A small image embedding model, trained from scratch.
Model: 2.98M parameters, arch convnext, widths [48, 96, 192].
Rows from block 8 of a small image embedding model, named by matrix and row number. Rows with one number belong to one neuron. Each number is 500 + 40 x the weight over its row's rms, rounded and kept within 0 to 999. All counts start at 0. Numbers have three digits each.
After each neuron's rows are labels from the 100 images, of 14976, where the neuron reaches its largest size: "top examples" is what is common among them. Only what is clearly more common there than usual is listed. The data: microscope photos of single blood and bone marrow cells.
# gate: MLP gate (model.blocks.8.mlp.gate.weight, 768x192), inputs 0-95
# fc1: MLP up (model.blocks.8.mlp.fc1.weight, 768x192), inputs 0-95
# fc2: MLP down (model.blocks.8.mlp.fc2.weight, 192x768, transposed), outputs 0-95

gate.544:527472542517513544468510479590472546427503493571479545536489468483485523515571506449549443511486571438523457502496577538498564508435450457546506531468532507543495503479495522516481419546502463430531418433492513474470548553533511526431529471515570512552475473450529546490470513481484463497
fc1.544:497555499497476445517510541430545491511524412538442468508476498526501504488495549398480524523498471514474486521549470508465471471539430517578513553572494506476503504497488465479478526475531464533486524581496469523426434518480526485475452464494503502493499518500451427509463497501519524512
fc2.544:504552484513478574501534485531457537509492559528542474556469463544530544470493521482478371475533570508451457439477550532481494470554519499527482482605577535447491481505450498527537510562525445543536496476522499514490496499502453516480499506481531525498418481476507446540505522441520436481
top examples: cell type: artefact

gate.700:565499466496542530548473481511471593429519491508518468542455474527513403501525510494510549496497517452507508498458523547490434561456512537518583495467489431526551443535431498511483467453520458567484441492620507456532570552505512445534614534503518483556523492502539457506547470482526577447
fc1.700:521501481549457476573533543531470455559454422502503495552490518491477441494486491498478547533434547470537493513454482490519427495488482515501591445518512479503567450550463517501532467537506492512480441444590534492515523498524498386459593434490570493550432490516506512540568486446467459472
fc2.700:524468520474514525463466551486551433542471446473525477462501448481529562455497506477486470470458507445447485531512494479523514477546512481484489449458534555443521462477556547491507599465520493524439571493676476521532510485534473520521419490508457510516517588574488496457496501499498447447
top examples: cell type: eosinophil

gate.128:462531441427495522575520483568517537468485493485576510516533484538518504540525471458503507450431511502490458517468490465477479434538526487528420477528484518527451517466550475499490492581420493551487536540422584466492545503534447533528431428498503412448500481500519410591432501541583463553
fc1.128:437467436469475520525470533473536483446446467541609515562511462482538494499458554493482519454464580434516426500483431514546447471512446450525459436464477468493546492459452526508554489450512517472489429473447459535551510516478499467508499518511561488483442567560604452503501455506397512534
fc2.128:517526523511560464476480389492445468544540494511437476479529517525552444609529501442515567492543500534536505501461518519515479541518524494487482487545516536528518568599522496529421496474529511412493471469511535570566517585607459497528484467514499523547522461435556531490480474520538450573
top examples: cell type: plasma cell

gate.45:506497582497524456526438460510535533546461454490447490478554582502537526583499490547527482515513470482542531486520430445456466503475582489497500528519456404500512493523484463422419483478437467533477472572507438530508541533499539506467456562513529476497498527425534512457484511526586564494
fc1.45:497498476533527514470521524462552466459488457503571497457401484567459445460560512498499521443551538534543506449486521449459552538489510457483495436470516487514481508485497522531524467514521564472456490591503540493513473502537524509594548461521505501531397526506467530504495537471470476531
fc2.45:573438519477481581565457503514525546484507511565506530541559523440526420475507500538435501469616538450501508494499467487458535560527521526566461474502509464497493465496470471510510545473482453561463482498516487512463471497461441551588490448498504554504507468552488525504489514481427447517
top examples: cell type: artefact

gate.482:500444455507439555553496540455510433424527456500495552599491543484457486531478441504468528450454488566401516508574536506570491533548510538505440496467528454413566432480613448519487512559534459508458457554495543520428469454544532502467468439491511466469494467505535487481439569520551498481
fc1.482:448429452499451568507464556445527514445537534501518468561495515582481458535464449432530607520462476483499458492504517564501487468558541513517437506456481563534494511500557567493451503475479463519467524505422535484549468531487504505500498445514504433506540503558538508554500557461514481468
fc2.482:423479492539511540440600528502494430468557510544497502556548562484445569488533483448477549587501492489482472509527496564517440575498529532520535485494515446464508602540511485546461487550560501522493488579537470523485416489465525577476456519447491570486527453471533539511465559495500517580
top examples: cell type: plasma cell

gate.763:498514532498509495515579483524486528422512421518495464439516507513547561495550580534526392495513501498474461462477422541564484493527551475526439500489496459418478491511567445463486497520521414499522497461477501464516491492496612514456488453474479514513513474572551491550503431518556429515
fc1.763:509506526536504480462505459576498456475495483499522443470453441537475513460494559487476425484545596419481499513539468498494440494513543440454487476499519483491520528486524478478441488441446441488498476530493507457461518510522554485506492464518472450499514523495530501533446558504506573539
fc2.763:493492492538528484535517540550448488478502467489521467502429468544498496489552528461520487463474497473559473552468476538466489556519479484497523536530578554606504514491461500503480560568524476436492513487515545431454510424506566509490506515549493561461497483462495481583511501508509481457
top examples: cell type: band neutrophil

gate.97:475537550502510541524473525511531464497412484508484487461538458480519449545552533531502517510503527510491444480513453419549440437553505442444534484475545511575448491493438539545487466583498554539444508548443411533491508443478551466491474552491470541499461479452462443464515513538506466498
fc1.97:578490519499514493525519496535351533569526510516467531417563513463560478523528479491495469510497462488530524537433519552539479495462448494423515433511436445513493469484475459492423507431523484634510518512505514464530479508551484561530501489513492477453579507486492505530468532433468552570
fc2.97:476489476492514522540577434481522499480479446450475468533574466501496501524507487497465473464507589513497516556474536490502466420500504489527523504521442453495402554568540498458480527479518535576564567556504453507496594520534511507536480525501525506483505529486514437415537510513533505531
top examples: cell type: lymphocyte

gate.685:455548504532476481494527510448501474535460553473513463503496525562418587481400417503502553560441519548562408454431531514438491491557510508537514491506519427534570565516470485475535460450505492524548555489515567500507498460533509492493455459496501489473566497577520520488440524529547473481
fc1.685:508489488513531450566456574500523422468466605529527533594543499463403510494517477476511488507559563510508497486515535477493503509437511476494549530547466457533445498502452529483580428494527477520462518550489477492502512445526523536501567450488581501521496529487484534503437599527454479425
fc2.685:491541560528501470485493443484432547402540456468465476507488511604567464517560472503543502501426546458492522445512576498492505487546504564541511545507553576452508472498547476484577479424499444431543487554480517547496412461525479530561532540473540513522440465550580497525574445473526508508
top examples: cell type: eosinophil

gate.274:532407477466500471489552512487496475491515533443533543518530512533515476493440536520459524441454545469519586536499473474463488513497480541505540556445461486474513502530534489442516582518440487488491505583495461552536493505483451540507461487486515511491476512464554468485443489542518538570
fc1.274:517457494470475499488483549514532469437489446532512363514492485530479481511440548497428497533487502495487468483420476477546516520524493571505507537553443545564513565424512428541513501492466532522566534506454559542485467440516516486477440564521529467475442448520581501509571535523497546527
fc2.274:477489449535493539443514435433509429506508491431507465455463465543554562572518491526470487445563508442485478506526547469440523451461472554448491491436493553545510485472511467458511528505459516490533546439486405519524536515453419491527524517487443496461486499550461478589585524525452436517
top examples: cell type: erythroblast

gate.338:543582481517498555525491539452532511594515531466443505469509480454546533517464528507507492525455524520436540507504505447461503475492471492471468519428479552476528516392546538532513498454443508525538448496437474496562538453492434505475444508477451521496529621454540440495397543508554445530
fc1.338:547549506587502511598420499491468452518492558464395460593488479543492511468456533498524473498524507450473605477489464479442547552532536478547561439501524527419557595502500500464460489501419477432414497436485559543427504488466469477492433445467505548505478447508461511482536493567464508530
fc2.338:550510503517505486490507452539520421494510568521494475576499508501545522509582443493512564486537433506535529539480511517502509478512451479527425448480491439537527512520525490479628453526509529494437484489518529537445558526488537530433501534543439496481524483543459542530570428470527497473
top examples: cell type: lymphocyte

gate.117:533493477438499522447523498455456476513544566440499529496508413494475489435464415536581446581489526508533552601484465516459516473457476443547513464532494551505517500443466546530515587577503516515473405559524486405607485488584509493535460506537469518453534486498504539559502475510541538528
fc1.117:478460552473499534489484502500474544532575483502570541494440540518465501490479546461546458525454526484525531524544475443460466541422510432532440572479551498486540457585535534548548529506537491475523538458541555508464483483469553541515518497455503489477483458522484507464478411511546451480
fc2.117:443481486477540525491495484547543473538487538478518560518516491474448484513496456622451498517465474468495514502446542512522552483565534527567411409516497507447489475407505478515493560458505476544494496482561573507489466428474499510547488530525572451526550543468473443592457506525555487474
top examples: cell type: band neutrophil

gate.243:543548502509470501452489492449525566512532534532488499573456497539518470498579487490529478562540472545518453488546464464518538481430595502450498493493491544512530535467599577518530525496540464535513493432546504507457504438462434571534492529551444510485498479493468472501485440481482558538
fc1.243:443473504512403497506474501533507534548461508437476492398474509409484472570484466489476497493561517476556533470481528526572489514521494542542472580448460537539496430516451559520448501455580479478464502468567483429482508518473482506510522466537544538531503491513527465467529487448480482474
fc2.243:432538474524480466432480443510489392457461533501570475486433485510512565437494447511532501463474440506518507450474514570509477441465412495511473491511523514565493506465550471415470468493508517535504583486522469537538418536452496504514510455530518453435523471557470406504437477417551462566
top examples: cell type: lymphocyte; cell type: myelocyte

gate.458:548473620509548506547537528554451574519600395504490438539444530531547475497456456483503497460535428461531491536521542441528503555438469560435488469449493518506548484503540525487519571506512504489525468493593477483444513510482508510470494473536552547490537559470491516458513517480500488538
fc1.458:521557545538526445468555523441469513488480473510473520522497513487500481544525534482501421445474437466562514500530509467576424525445491421509486487502539512442497500517539492542525533545525578465473501440507453447578550489550457485501460567555548506417567506489506584558523545525548519433
fc2.458:561561583506480417449455556488449489471545457450497494514495511499488455517502529445510532510551486533481467436472498499474612532606523563501529437574483555511512507440510586492464475497521503513518465558440510415440495530488473511495535521527518623538492472447512514528474446464528563581
top examples: cell type: plasma cell

gate.391:486504510450479494468443567513477509565514528514545457520501449532492516540514478528461520493495501519473506443535536539511516503523470530464449544489491518498500525549606466430500531481574497439528473494513590468537538500437487525469539458478464467520544454521538515430494491512527540491
fc1.391:476528457554543507544633418505643483515505475457473424468518470496539476501521508464493483460536495555432577529524501486517531506489528527549477466479481425524492459500505456563459504524481544568512463507478506486477504492465501495540425483457491526475469521530443447548423475457550469472
fc2.391:545377491488571526501491549491479522496461601505520502539498508438478470458527477507413525489534454486483523448551490525452546516469443483496519499502462492548449570552519586486532485525497516512436484484463467496515557506472477434569446554437523529518502545492477524571546496554522492440
top examples: cell type: promyelocyte

gate.316:477425481517498519535540475589549554516518556508505532521505486539513491519458487468473562565507477419491551473498472493520527502513498479521526421476509458529500522608603471439436455458398571488474509529539541513533521459451580463499500484554523429541547487492514527537593471444494531494
fc1.316:512428494521527503476492516472484482527565455467456433498499561553505500489489524527510513565498504483526542561427527438404511526485532418537496364431502524504523518450465479503415477520465513511535554475451512456496502529459471538464467569487477554485492538506514575511546467483438542468
fc2.316:485496512517541499535487504586438549471507492474494416449533494526436481447445485510477396480493414475510555512547512481483430528486540497492509473528470476460547591535469571500542574498497462521542456564479432533533519515529456409429505439542470550521470507584515475541531493508507545497
top examples: cell type: band neutrophil

gate.457:485492485508500423487487442534503520496497564468530538460548464483521498516508522472507535497520495561496535488519431469508468534528492491511465545526506560436435481544484526456442543521545498467558498499537536445514481604458505412462485565481521475576480520517530525422479508498498457500
fc1.457:493464539471530491442459604529589463510548556507522570457485497463474496461482533524436450423525464543459432524544473542415497486541519463445509576426480467492426495532498465527457529445502514464479538488515462466531464497500576552496487502542510578526511526463534559636576534470465434511
fc2.457:578458465498520431578478607534498525395492554484455417539517534432445523548514476474468508523541527545442513510505483485539533470407523533533485493565491594522516480530492552492565525460502416544513484576455473442468429503498522489498536490508482426480535502429558474541485481490528529542
top examples: cell type: lymphocyte

gate.725:563543498525513493499517501521539482504510507506445539472502485477496541497438435551485469458457528463451515542499479530478579465536460552495427449524518537516509483448493463458478541488469520490508425493665583484476447452524485429473584519589498449483496489499519533459432509486490490484
fc1.725:428487557506400550564535429498469436511504493554400528530545535527472480490542529478573497524509482499462468499501470499516517499503503539535508502507576456477415463511536538478499565493530518481476493545518502395524520544486502527551524486551561495427514489488503506487533479541500570505
fc2.725:551467453477430489503565558508405546500471498535481437542532489444516530490537457449434571479494521489485462479502496543451508479564507568461507450414484504475493526508445471478529489527465484590529525504522499530503551531472478468461484505496493520480539473522521410555513558543500494532
top examples: cell type: eosinophil

gate.643:470533481539530500585475540519517493470472472510502515565483546530491469575496515518540509544482509525525484530453492541459454480479544433497548517465481483409511479473503485568486471519472546455555483455570473471507485542475482476527429576527473470468505458508483510474485579500477532493
fc1.643:535518518491466558495462444510488421465537517454434526519497490514453525493498563522487518454538551508513448514535515501535480469541505511548579534495495520491468464475477557527545550484489402444470579526468489497491477525528491517489547535535580511460567532468577486449507497550517486537
fc2.643:479529460488509479469488469538485505481534470476427538496457569512481534571543539537498451504520502467482489466487486555502504430506433505579500538463483513561499562579471518519564526453523511487555504586461456418511498478438487507522522469587402431475519489466476467541518586517555531518
top examples: cell type: segmented neutrophil; smear: peripheral blood

gate.68:494462419477468450538473543523493486496478515510566482458513505505515466491517549481500591495469530461517464474515438490488436490495516457550507528502481569494512474537437525528539528518478462520434463514552478513499499477465525487496498489530483541491594497544522446480515488475440398555
fc1.68:469454405530438495508428490501499584433535471496605494507555521474476490541497484548528573557513441476474526521510403435516479441527488478456478407551550504522486470570517513450469519551520533528421548587493601503483492477495407453494547486498503438540574519529487470439479466483558530500
fc2.68:512474411543571445524526534490496518511532461526509494529505512490455463558549548488494451490522466475499470484483515527521490541534510450481518485502472498515411483496519616521468471519511518527478478446505490537472395454518479432454471488558426425494586515519506452423477593540510517518
top examples: cell type: segmented neutrophil

gate.339:545578536461552533524452461461397514450520426476450516550521489545438481486535499498547497522492471516518467435535500504472409538549470578563506484550513498403525493459419496457479486490418507530557515466477450460542438507501456534479502500557495462515573441519552530525535544458511514584
fc1.339:488530573464474525608521461496428472432520442522431521481513448506456564447439498548527498507480568499427505468503479489474516501552506538512485543567482519468515488541416533476505525472514439480642530478473495478548426507560470519508512486528510487519514450548496535508490505416472499525
fc2.339:557519540463579459418503510481490542513532502498575444492482490431499501488536431566484510501500562518529521504572522525445483540501490412503544476430482514487493385583446495483470553519440452509502515480528474540450487481549492558546444502550452521482529556413419508481566543469502467492
top examples: cell type: erythroblast

gate.349:524510545441496438508527484600502541462530479463546503542560427471551526446495451514437416522458523582560522470538549509500568498474471533467467535501528508488519489531450557517519516531492541493597569466517428492495564463493480514433495487504483541506533540488439461560514516486484554522
fc1.349:442492502461526532545485520548504527445462489459501510433562542418523467444502467532550495540452481475534424455440507509519576554510500528526577462515486481491535418511457518527479488528505479574500509466556415497476551399531415440522485503492544565477461447490471482487499510553506462527
fc2.349:422505498643504496512510513475459539522495500543489488494485566519487525489478485548442554527474466447481487556548464483464425497528477544475489504515471474496513518483504503446500500514524488502444529554511583520470565498486513497486493461464497533488480555466472455478437527503500503475
top examples: cell type: promyelocyte

gate.74:510489521466475465462514451523546473388497471517514518455516492553378524492509558480494491486454495501481527479443531540471465428525401434537516467567478504486544466447497534495512464499510518528554428489493487531506510513443540543406494507442422561477540492493486546482459486535441514541
fc1.74:520448528601510512500530499490534498538467500448382535441544549492465473453472547499553426475583492493555488491465518495522498473475458492521486519505458517504454496490525485475536571473448481571495541540513486516559474505548496475480512476540506593472478450481525568463475507464587543537
fc2.74:480487521456544541469451518470524554508439566532398510427498466477449518486549532563447527467508486432517502481512417432523512483507532531540432489388540458551510510521509455466485438499546517439486570528486486551506520514532495458497582490496526508498459555508535528555556524501500493511
top examples: cell type: plasma cell

gate.357:421470415485444472433476528452513540474564508518556536487472472492516547563536495543474519519470530488509500479548473467549519447513466401528510506527508548476549491531521443504444478507481542462485545454494541506483526570496526486484460469523476497512550500555480501507584558511443504557
fc1.357:504544429536540500535470457504455493442501468512583496489506424478585490583450505451456491554494439532522548429530500500532439480586506509490498509475459597486534482466476484481490509533517499537461513515493482507469523516536541496493533504468503583496564542512486545455497486491473473513
fc2.357:559552521459541481515524473573465539509505496497538448533520483476465501445483476446424494518474519585563531523468550545546521461491639511447483499480556524474515505481446479567517534525518465454515550534496530546532467453467544439494427523487435484458497477498445515510505519525567540523
top examples: cell type: erythroblast

gate.294:520504534525446522496557514478474538475498497473527415504570495548469523449623495531469532501487444541502550493545543556524531530507528542516500479491543454462559552458456519478521449564515550456507528471549583515477581508480475429494556513512494439548452446544474570514477455385517484527
fc1.294:517449513530512430458518531506545567541506524469510479465482582555517501450539468506448537534490550537484466497562469494472488464428512441432467522538523517535487490464483444492558442556511413497519477521557514550454520517521487530590469478493425481501520545522487503472502484456515481536
fc2.294:506538473519512508484459480547483432516408504510505439482498528558558435485520499542435509535536449548495442483499527488552474521521571502541489486483505445521553444527448485462509490539365431477515498469507481527521488425501522481417487545556506494505499465479430616454479456509501511545
top examples: cell type: band neutrophil

gate.413:529541532446538466498414472484508554514440493512441484523567529513506467451468457573546438489474473481450505462512490521494422506535520437513493494475486480433500476471481557490553403523503536505468496466462493536566474501483471532578476499483465521501486501482448507460554468499528574467
fc1.413:428492512503511463452518468466522443480449535495495451552465525502498473450576520539465447500580507504476516495496538429547542513535563507469468487533498482500502471555495519500515477521543446481526548458529414495512554455445637516472509494503498456460520442534553494472473488469507541454
fc2.413:456492472457459506558472445479429464510450493479506543398523541482464379429513508487555514480458510512494532443497472520499460553458512542518561494506536504522486508518472577498429498481466519478479517533471458471479530445542490456511492519424586501546503428502541504567422590527549465519
top examples: cell type: lymphocyte

gate.214:469478451468539492532483497540523458496519479477468484477502540531465462517528484507453419521495464460513559567491473457517437536520497457527494487451537478516503477476483411428510479470451482526496419529504518628442525521526479521551520474579478519497514450458530465448575514501529504488
fc1.214:395502481500450496519561525472467510440551518448515443544471501507505482495502440462517594537491476455537566473522481517461492470449495497457503484542541468497492442532568486443516526481527509517475423472463496513507540474525549506431542491513554590534517472524553538450501448573496428478
fc2.214:498545513469576513463470569420524587534514497521491487521498523528506459523450503412436457469484511578480458443516455528522434431564564497371502546526445503451513447492491399507468493445465499506479524451446500492556496541418521462463543475538499517445516530442477488478494518572473470467
top examples: cell type: erythroblast

gate.472:471527501533469583491425450538435455533484531527520560552494580463503471444495487583517604514526499493425457380507501471514448448470495522513474430437504528414499522454511519487517508520506547488447491526458469569565552488492504518494542489517491437534499550459479510474587490552509476483
fc1.472:427502450549495496476414418535514550491508463542509494573465529559561532391497513577558442472468521521468446502449438449522480454496473472528521623469470510491536484490537534579477510533480444510463484523583422532497492468444506492458536507512573540524542421505494519550490538586517448542
fc2.472:523583463571482481469439494552425533485428454555506575545494542520517467486535508457594489488474524512546490454551509528520595477520462424437535557450465490481484499505518427502434502508479503528537515498520541462445465465492562511454561485516484432462529446500442414467507543429470473495
top examples: cell type: artefact

gate.634:522474448557503545462474485438547472510533572483555519513564462450539494441496571506495412551495521497516563456428451488545464449430511485515489526530436460439550517573488535447476458534521522521474449560527535538487486542513565456479613542516505423564587520504526512457485537461511452506
fc1.634:463467466499557500481443487460528472538524541564539452542533522477455494505481545532507402555499485478453499496452495511548542435554566484521486467518575554470485466495502539485597474479570472484513469487526498543473453488578490453504559506487557514518520550415395580478513509521622452497
fc2.634:432505492469490524461463495586467529440457470486465555504488434472421546445506496494483521452487518515489453481537501469451459481548495487489523516511528512508541454484540565377468423429507565386540446454508535470515504458492470515523490539472490533577474517573483579494553493529520554512
top examples: cell type: artefact

gate.52:501543451422519447473565525480539509519432479502571479489521454526477470447515455533483595508540509463508526541458544543470493563504516533517506513532494490473510519509438512538576522482493473506477546511461536512571466491488530435434469516517488495407522465553525536520484487467486480496
fc1.52:492492538472518491509554428543493474554503554452470466530553473566488522430456547475491512436584567549504472510509515474491459560560516484535524452536471458470469506547460406580517470483504505460484499500472532512529489447511501464423517496499522512537467472519393518492445528503502480503
fc2.52:561499540534486484500503505557460474530550448467484444539475468469520538513455469548500418454446504512494483480424569553459499525565538481464452493477506509512470521440468483499510490413510517422464505528494549528439526502466448533506533524479507497459487520543501491448463562511519498463
top examples: cell type: eosinophil; smear: peripheral blood

gate.689:524519510487438467472477446444510483489467533478535514501518481563494584502503485515518487482507498537483523434537511492512612499510450495532467512491479547548432558547515454481431520553506465480528529511505555481446573484414527555517588475559560495547532456461560487466536461473504415509
fc1.689:531490490515460497532531599548527437487489539447478510460527511484472486420570545478486481493401594474530612498492486480502494543501454518489549508499508520480458531493544535484500547445516539497585448517566461494542495487508514481496506500447534453520533474521472506449526516476543530515
fc2.689:519446405508444431509606520516475502494503411492570476512482466503458462557525505488478483518454543470452563479498568480512498542568531542551441501477550494418503482527577480503456505539495499530493557557507498525488504403456425482635483468516518485479541532470490511515457507558463459445
top examples: smear: peripheral blood; cell type: platelet

gate.638:513511475470516501534522503542420497447515485557539495471467463544524469520512481544495498533534511438472555443503422507527458567507539556480539556510447519482450453455534509470408550475549479499539477472535507454578469518538509463522456476598474466512510599478478597588539487496450560499
fc1.638:467416446453473522500539472475453531512526458526510546499481455481517576390543490496483522490435512461472501489546563469470480449523521599515542586495503502544541533501470515523492506494487556479531500438501470479520475522533512491479491418427494474507522502407580516561623500513541536454
fc2.638:552545473632555497423487495486450433481477479553547570555471545476500468495455479547512528566448521478493524462478595472497519544467502538492504565485468502552484457524514509482568560542476493455591438465545508537542485523527495546502468465456417466530458555469456457473526577503537541502
top examples: cell type: segmented neutrophil

gate.66:462578435457448556537564439532515499517478457522591484434478444470497527490510478531475435582471474515539484455513480506504464493483477544499518525493542548495495483524525445528439481524490489495457479520551455519398555476486502501476520490493485429555457478466551483563515431520507487513
fc1.66:461378531530548508456479529473495536563510511536416500520551563539472486513515532496504484548476547545430444552517512543476497593414529493529507531519462584493470574493517536538501492512548498484508482456517530569491513498521556548538498501568474499505535439455453472532457523503484512530
fc2.66:540514496421424489518522467547397482496485517543391565452496588476487517535506525480527469499474447533552455479439499498481535549505467542545451488509511468544524441598609455482493505515456468511517548540515563463520520467475545511381480500441412457501483471490494473444535486520489527450
top examples: cell type: band neutrophil

gate.271:441494516507525509432486571499471506514425491532411539485521447469485438494534446454543550537524476611454511501545493472507497471540595433565495416521513480519436556534533492495444499499516472505452432499469465507521560518566482515497491464458544496521506498473536509443528521479515491505
fc1.271:442525467440431468531525448534450540528490478430447562453469546545449483467505495481570512532484544429522500497480465527501490468543448547478495468533521503490513398452462511554395474442493578478399497532478462512532495498474482529416480524545501551549424508481475490555551522527508413541
fc2.271:454524497504501482459512476500502522492513506538524464458528465459499504515521504493597492525522482450637497497552470512558547546534527530483520573545509491425493408477437510520551457521584539476447567514561471508515562490548453460473496488470519491503534528406477454549500461456459509567
top examples: cell type: lymphocyte

gate.201:552478484576548544499487508527499548445425533556515501533466541500502472469559513424496516512558558497468488532518551527516523470529538488506535457445447584484518402522524562482583490423471509540461462428542561497481570578533583534555489522518484486459493508541421507503523537506517461548
fc1.201:534550519475441498479517575477518508490558557464475496541483535552502453550505510481500443525469479565500518464531440555449561523499539540501497402525462537557470468460462543508526531553556452481542532495484475462525576483424513519484455486509518567483521554505495474513423511467501485457
fc2.201:489503515545486502534587494494501506444506444514479517493524477508499470530484485518529408540572529527539541502543479446480468438536555484543470455512403534551497536480522469547490491462471521541476479469549539531401506505563520440564540484500497432559488492531467525579563489489480441489
top examples: cell type: erythroblast

gate.744:529480441482524458473494498448477514623430472501524515418606556543451471501481500457499540546503449381493473479501485499452499576422528505518529470460488443526523523530489536490552572484504540492486555469530477513517515585502585510507555549495484524454535553581517463460504601494489486490
fc1.744:548484496554496479494492489440470536520515510518446493464494483511466514579468493520471513473496487441484483550519428477527491458519481492432546480522538488498452453490528561442484486517523476516510485508502454535496463583481582487439411519466436547489501464480445598475485506449498535459
fc2.744:462524510542501455475511525586556534445507462458479553487496546489546498464567491528520469517471472507447548547458499526547528529565462481538494492485478513461458574491409514512489458472479512488552485516545520477462512452580512502545478523540563563454500530525434483508534490497453448447
top examples: cell type: eosinophil

gate.488:481402508497461475549510491478534547452485575558484435522592523479488502468515521420528460469499513514541477487519527547488550536509489469474490500441495525495520528533509472555492520495521611467477575490545458471503540501522511423494569479506486558446495566511480552484571537482492540418
fc1.488:429465483476498460522477517430606539519426533526537478551584500489438485468598510455494462523534501451514479500521488484547540542511499572490438580467532514564467513531602493491455530484498580470522468418497480474539531467515570476507511491492518520474489549507479567468529534508506545500
fc2.488:480412455385520560525531528509498476455580564562495455515488505521523482485503460568479486568526486545494507548480543428565528496477564468450505419464489530502516458568500474485564511487477505433516505495505499467526509497529495519492487545549514508432482429462439535505422550464470485475
top examples: cell type: plasma cell

gate.315:532405463547496456498497496450513453530490528549470459560419482439507520575408493531543522495516548522526454533542444508453543530565518538504426465485454517554486477522494499474489516538440469570424540487409504514556553481430496488563546543542503476492471469486546475463397556497498520544
fc1.315:542475529472544527546509462457474492527486500509543505519541478432439458532546536519456469495510424469486534496565524500563442536502556455553430507510540524537502585497556548437480479503503513539537511514443474524612460509527530461505502479495409556492467561508464542485481455440514509544
fc2.315:511561514478555485483540537492485437495552545446454583526478506469550544486500564488453521512502523503501517468407493530462442479475454542550518479512405545468495482476515568433512475531499507485490506497536466450589540466497561467520536510498490561528434516546518550536509463460489548478
top examples: cell type: promyelocyte

gate.665:506543486499523512466514557566422450523410547531410448476539526494499455486488497504481532501538521432543486486492534539443461501445476509564462543474394431448441562516506466534438501430495493455554450533521530463526497476517538568429501428559510459504457553536420480498521505464503493467
fc1.665:542515488486455495405408487579408463510522520462474491442556525544465491486435465491496540511480550443468497511492500508500485488548480595552403514444438525442484480458475529512533533501491465540590453500536516436486537446490500529523524442545484425550473506494509485536580459461528517492
fc2.665:483528552541539452473502492493427468476526491525580592498465525511575506528508531528546509524529571459500483492533538552465581498517489552525552418413466551509479480471525561547428459471381487524526542467498512467495468460543430445582557478549410544480528480584488457500498490516480514484
top examples: cell type: band neutrophil

gate.36:452542547477482541557516493499392490521547523448478459540517518526485470481473398484548457484498509509547545564442469514552489527470471481510483490504514525530521454530553512521551420471476481516458534518451503520495532487572515577526411453494492486543475446489493514514486536484532551511
fc1.36:471501481519470492544446479501429539556486487518581426479495539523484538566529516546552508585524564465456541496443474459472506496499485461513420501473508495547539527468510546517486498544503517489516543528494529485396450451576561480491496532506523564465540501501462505523564553515525490498
fc2.36:516422475501511520560391500476533512519524545502494516462508412529497593494515524515534448515444426509471584446476471548508531543472509528450506476495530473521511473487543506475501458498439474563508548501485555497480487520457512454577551562503524484525469560535484518445509528516480493498
top examples: cell type: artefact

gate.742:563551511465538475467418517546549474534491501457526604449507489498534507494454501502487510505528486482500565395536497498468530457502485507524505502521476495592461476523456552552485531560509418515480517497484492518482496474483581405489394494523517472490482442478469512510535529438477499485
fc1.742:470494501539452522497460548458445503422501523533502502480484463449497537563560465512551528442455536511522469409536502502462426535511437528464607447477472521512470531547534433481478454405518475507498537522464524464510446459531491487454499445505494496451527424528570595546505455424587545423
fc2.742:430569547528554427459502472514483445544502465471497475497455461457540524464474479516501504562531570505509596556514458459527539523510491513579495568477435583446465416539520509531575502496515474508529450489496466487455577508515472529424509515513518517505515471485463483522507434517460495506
top examples: cell type: eosinophil; smear: peripheral blood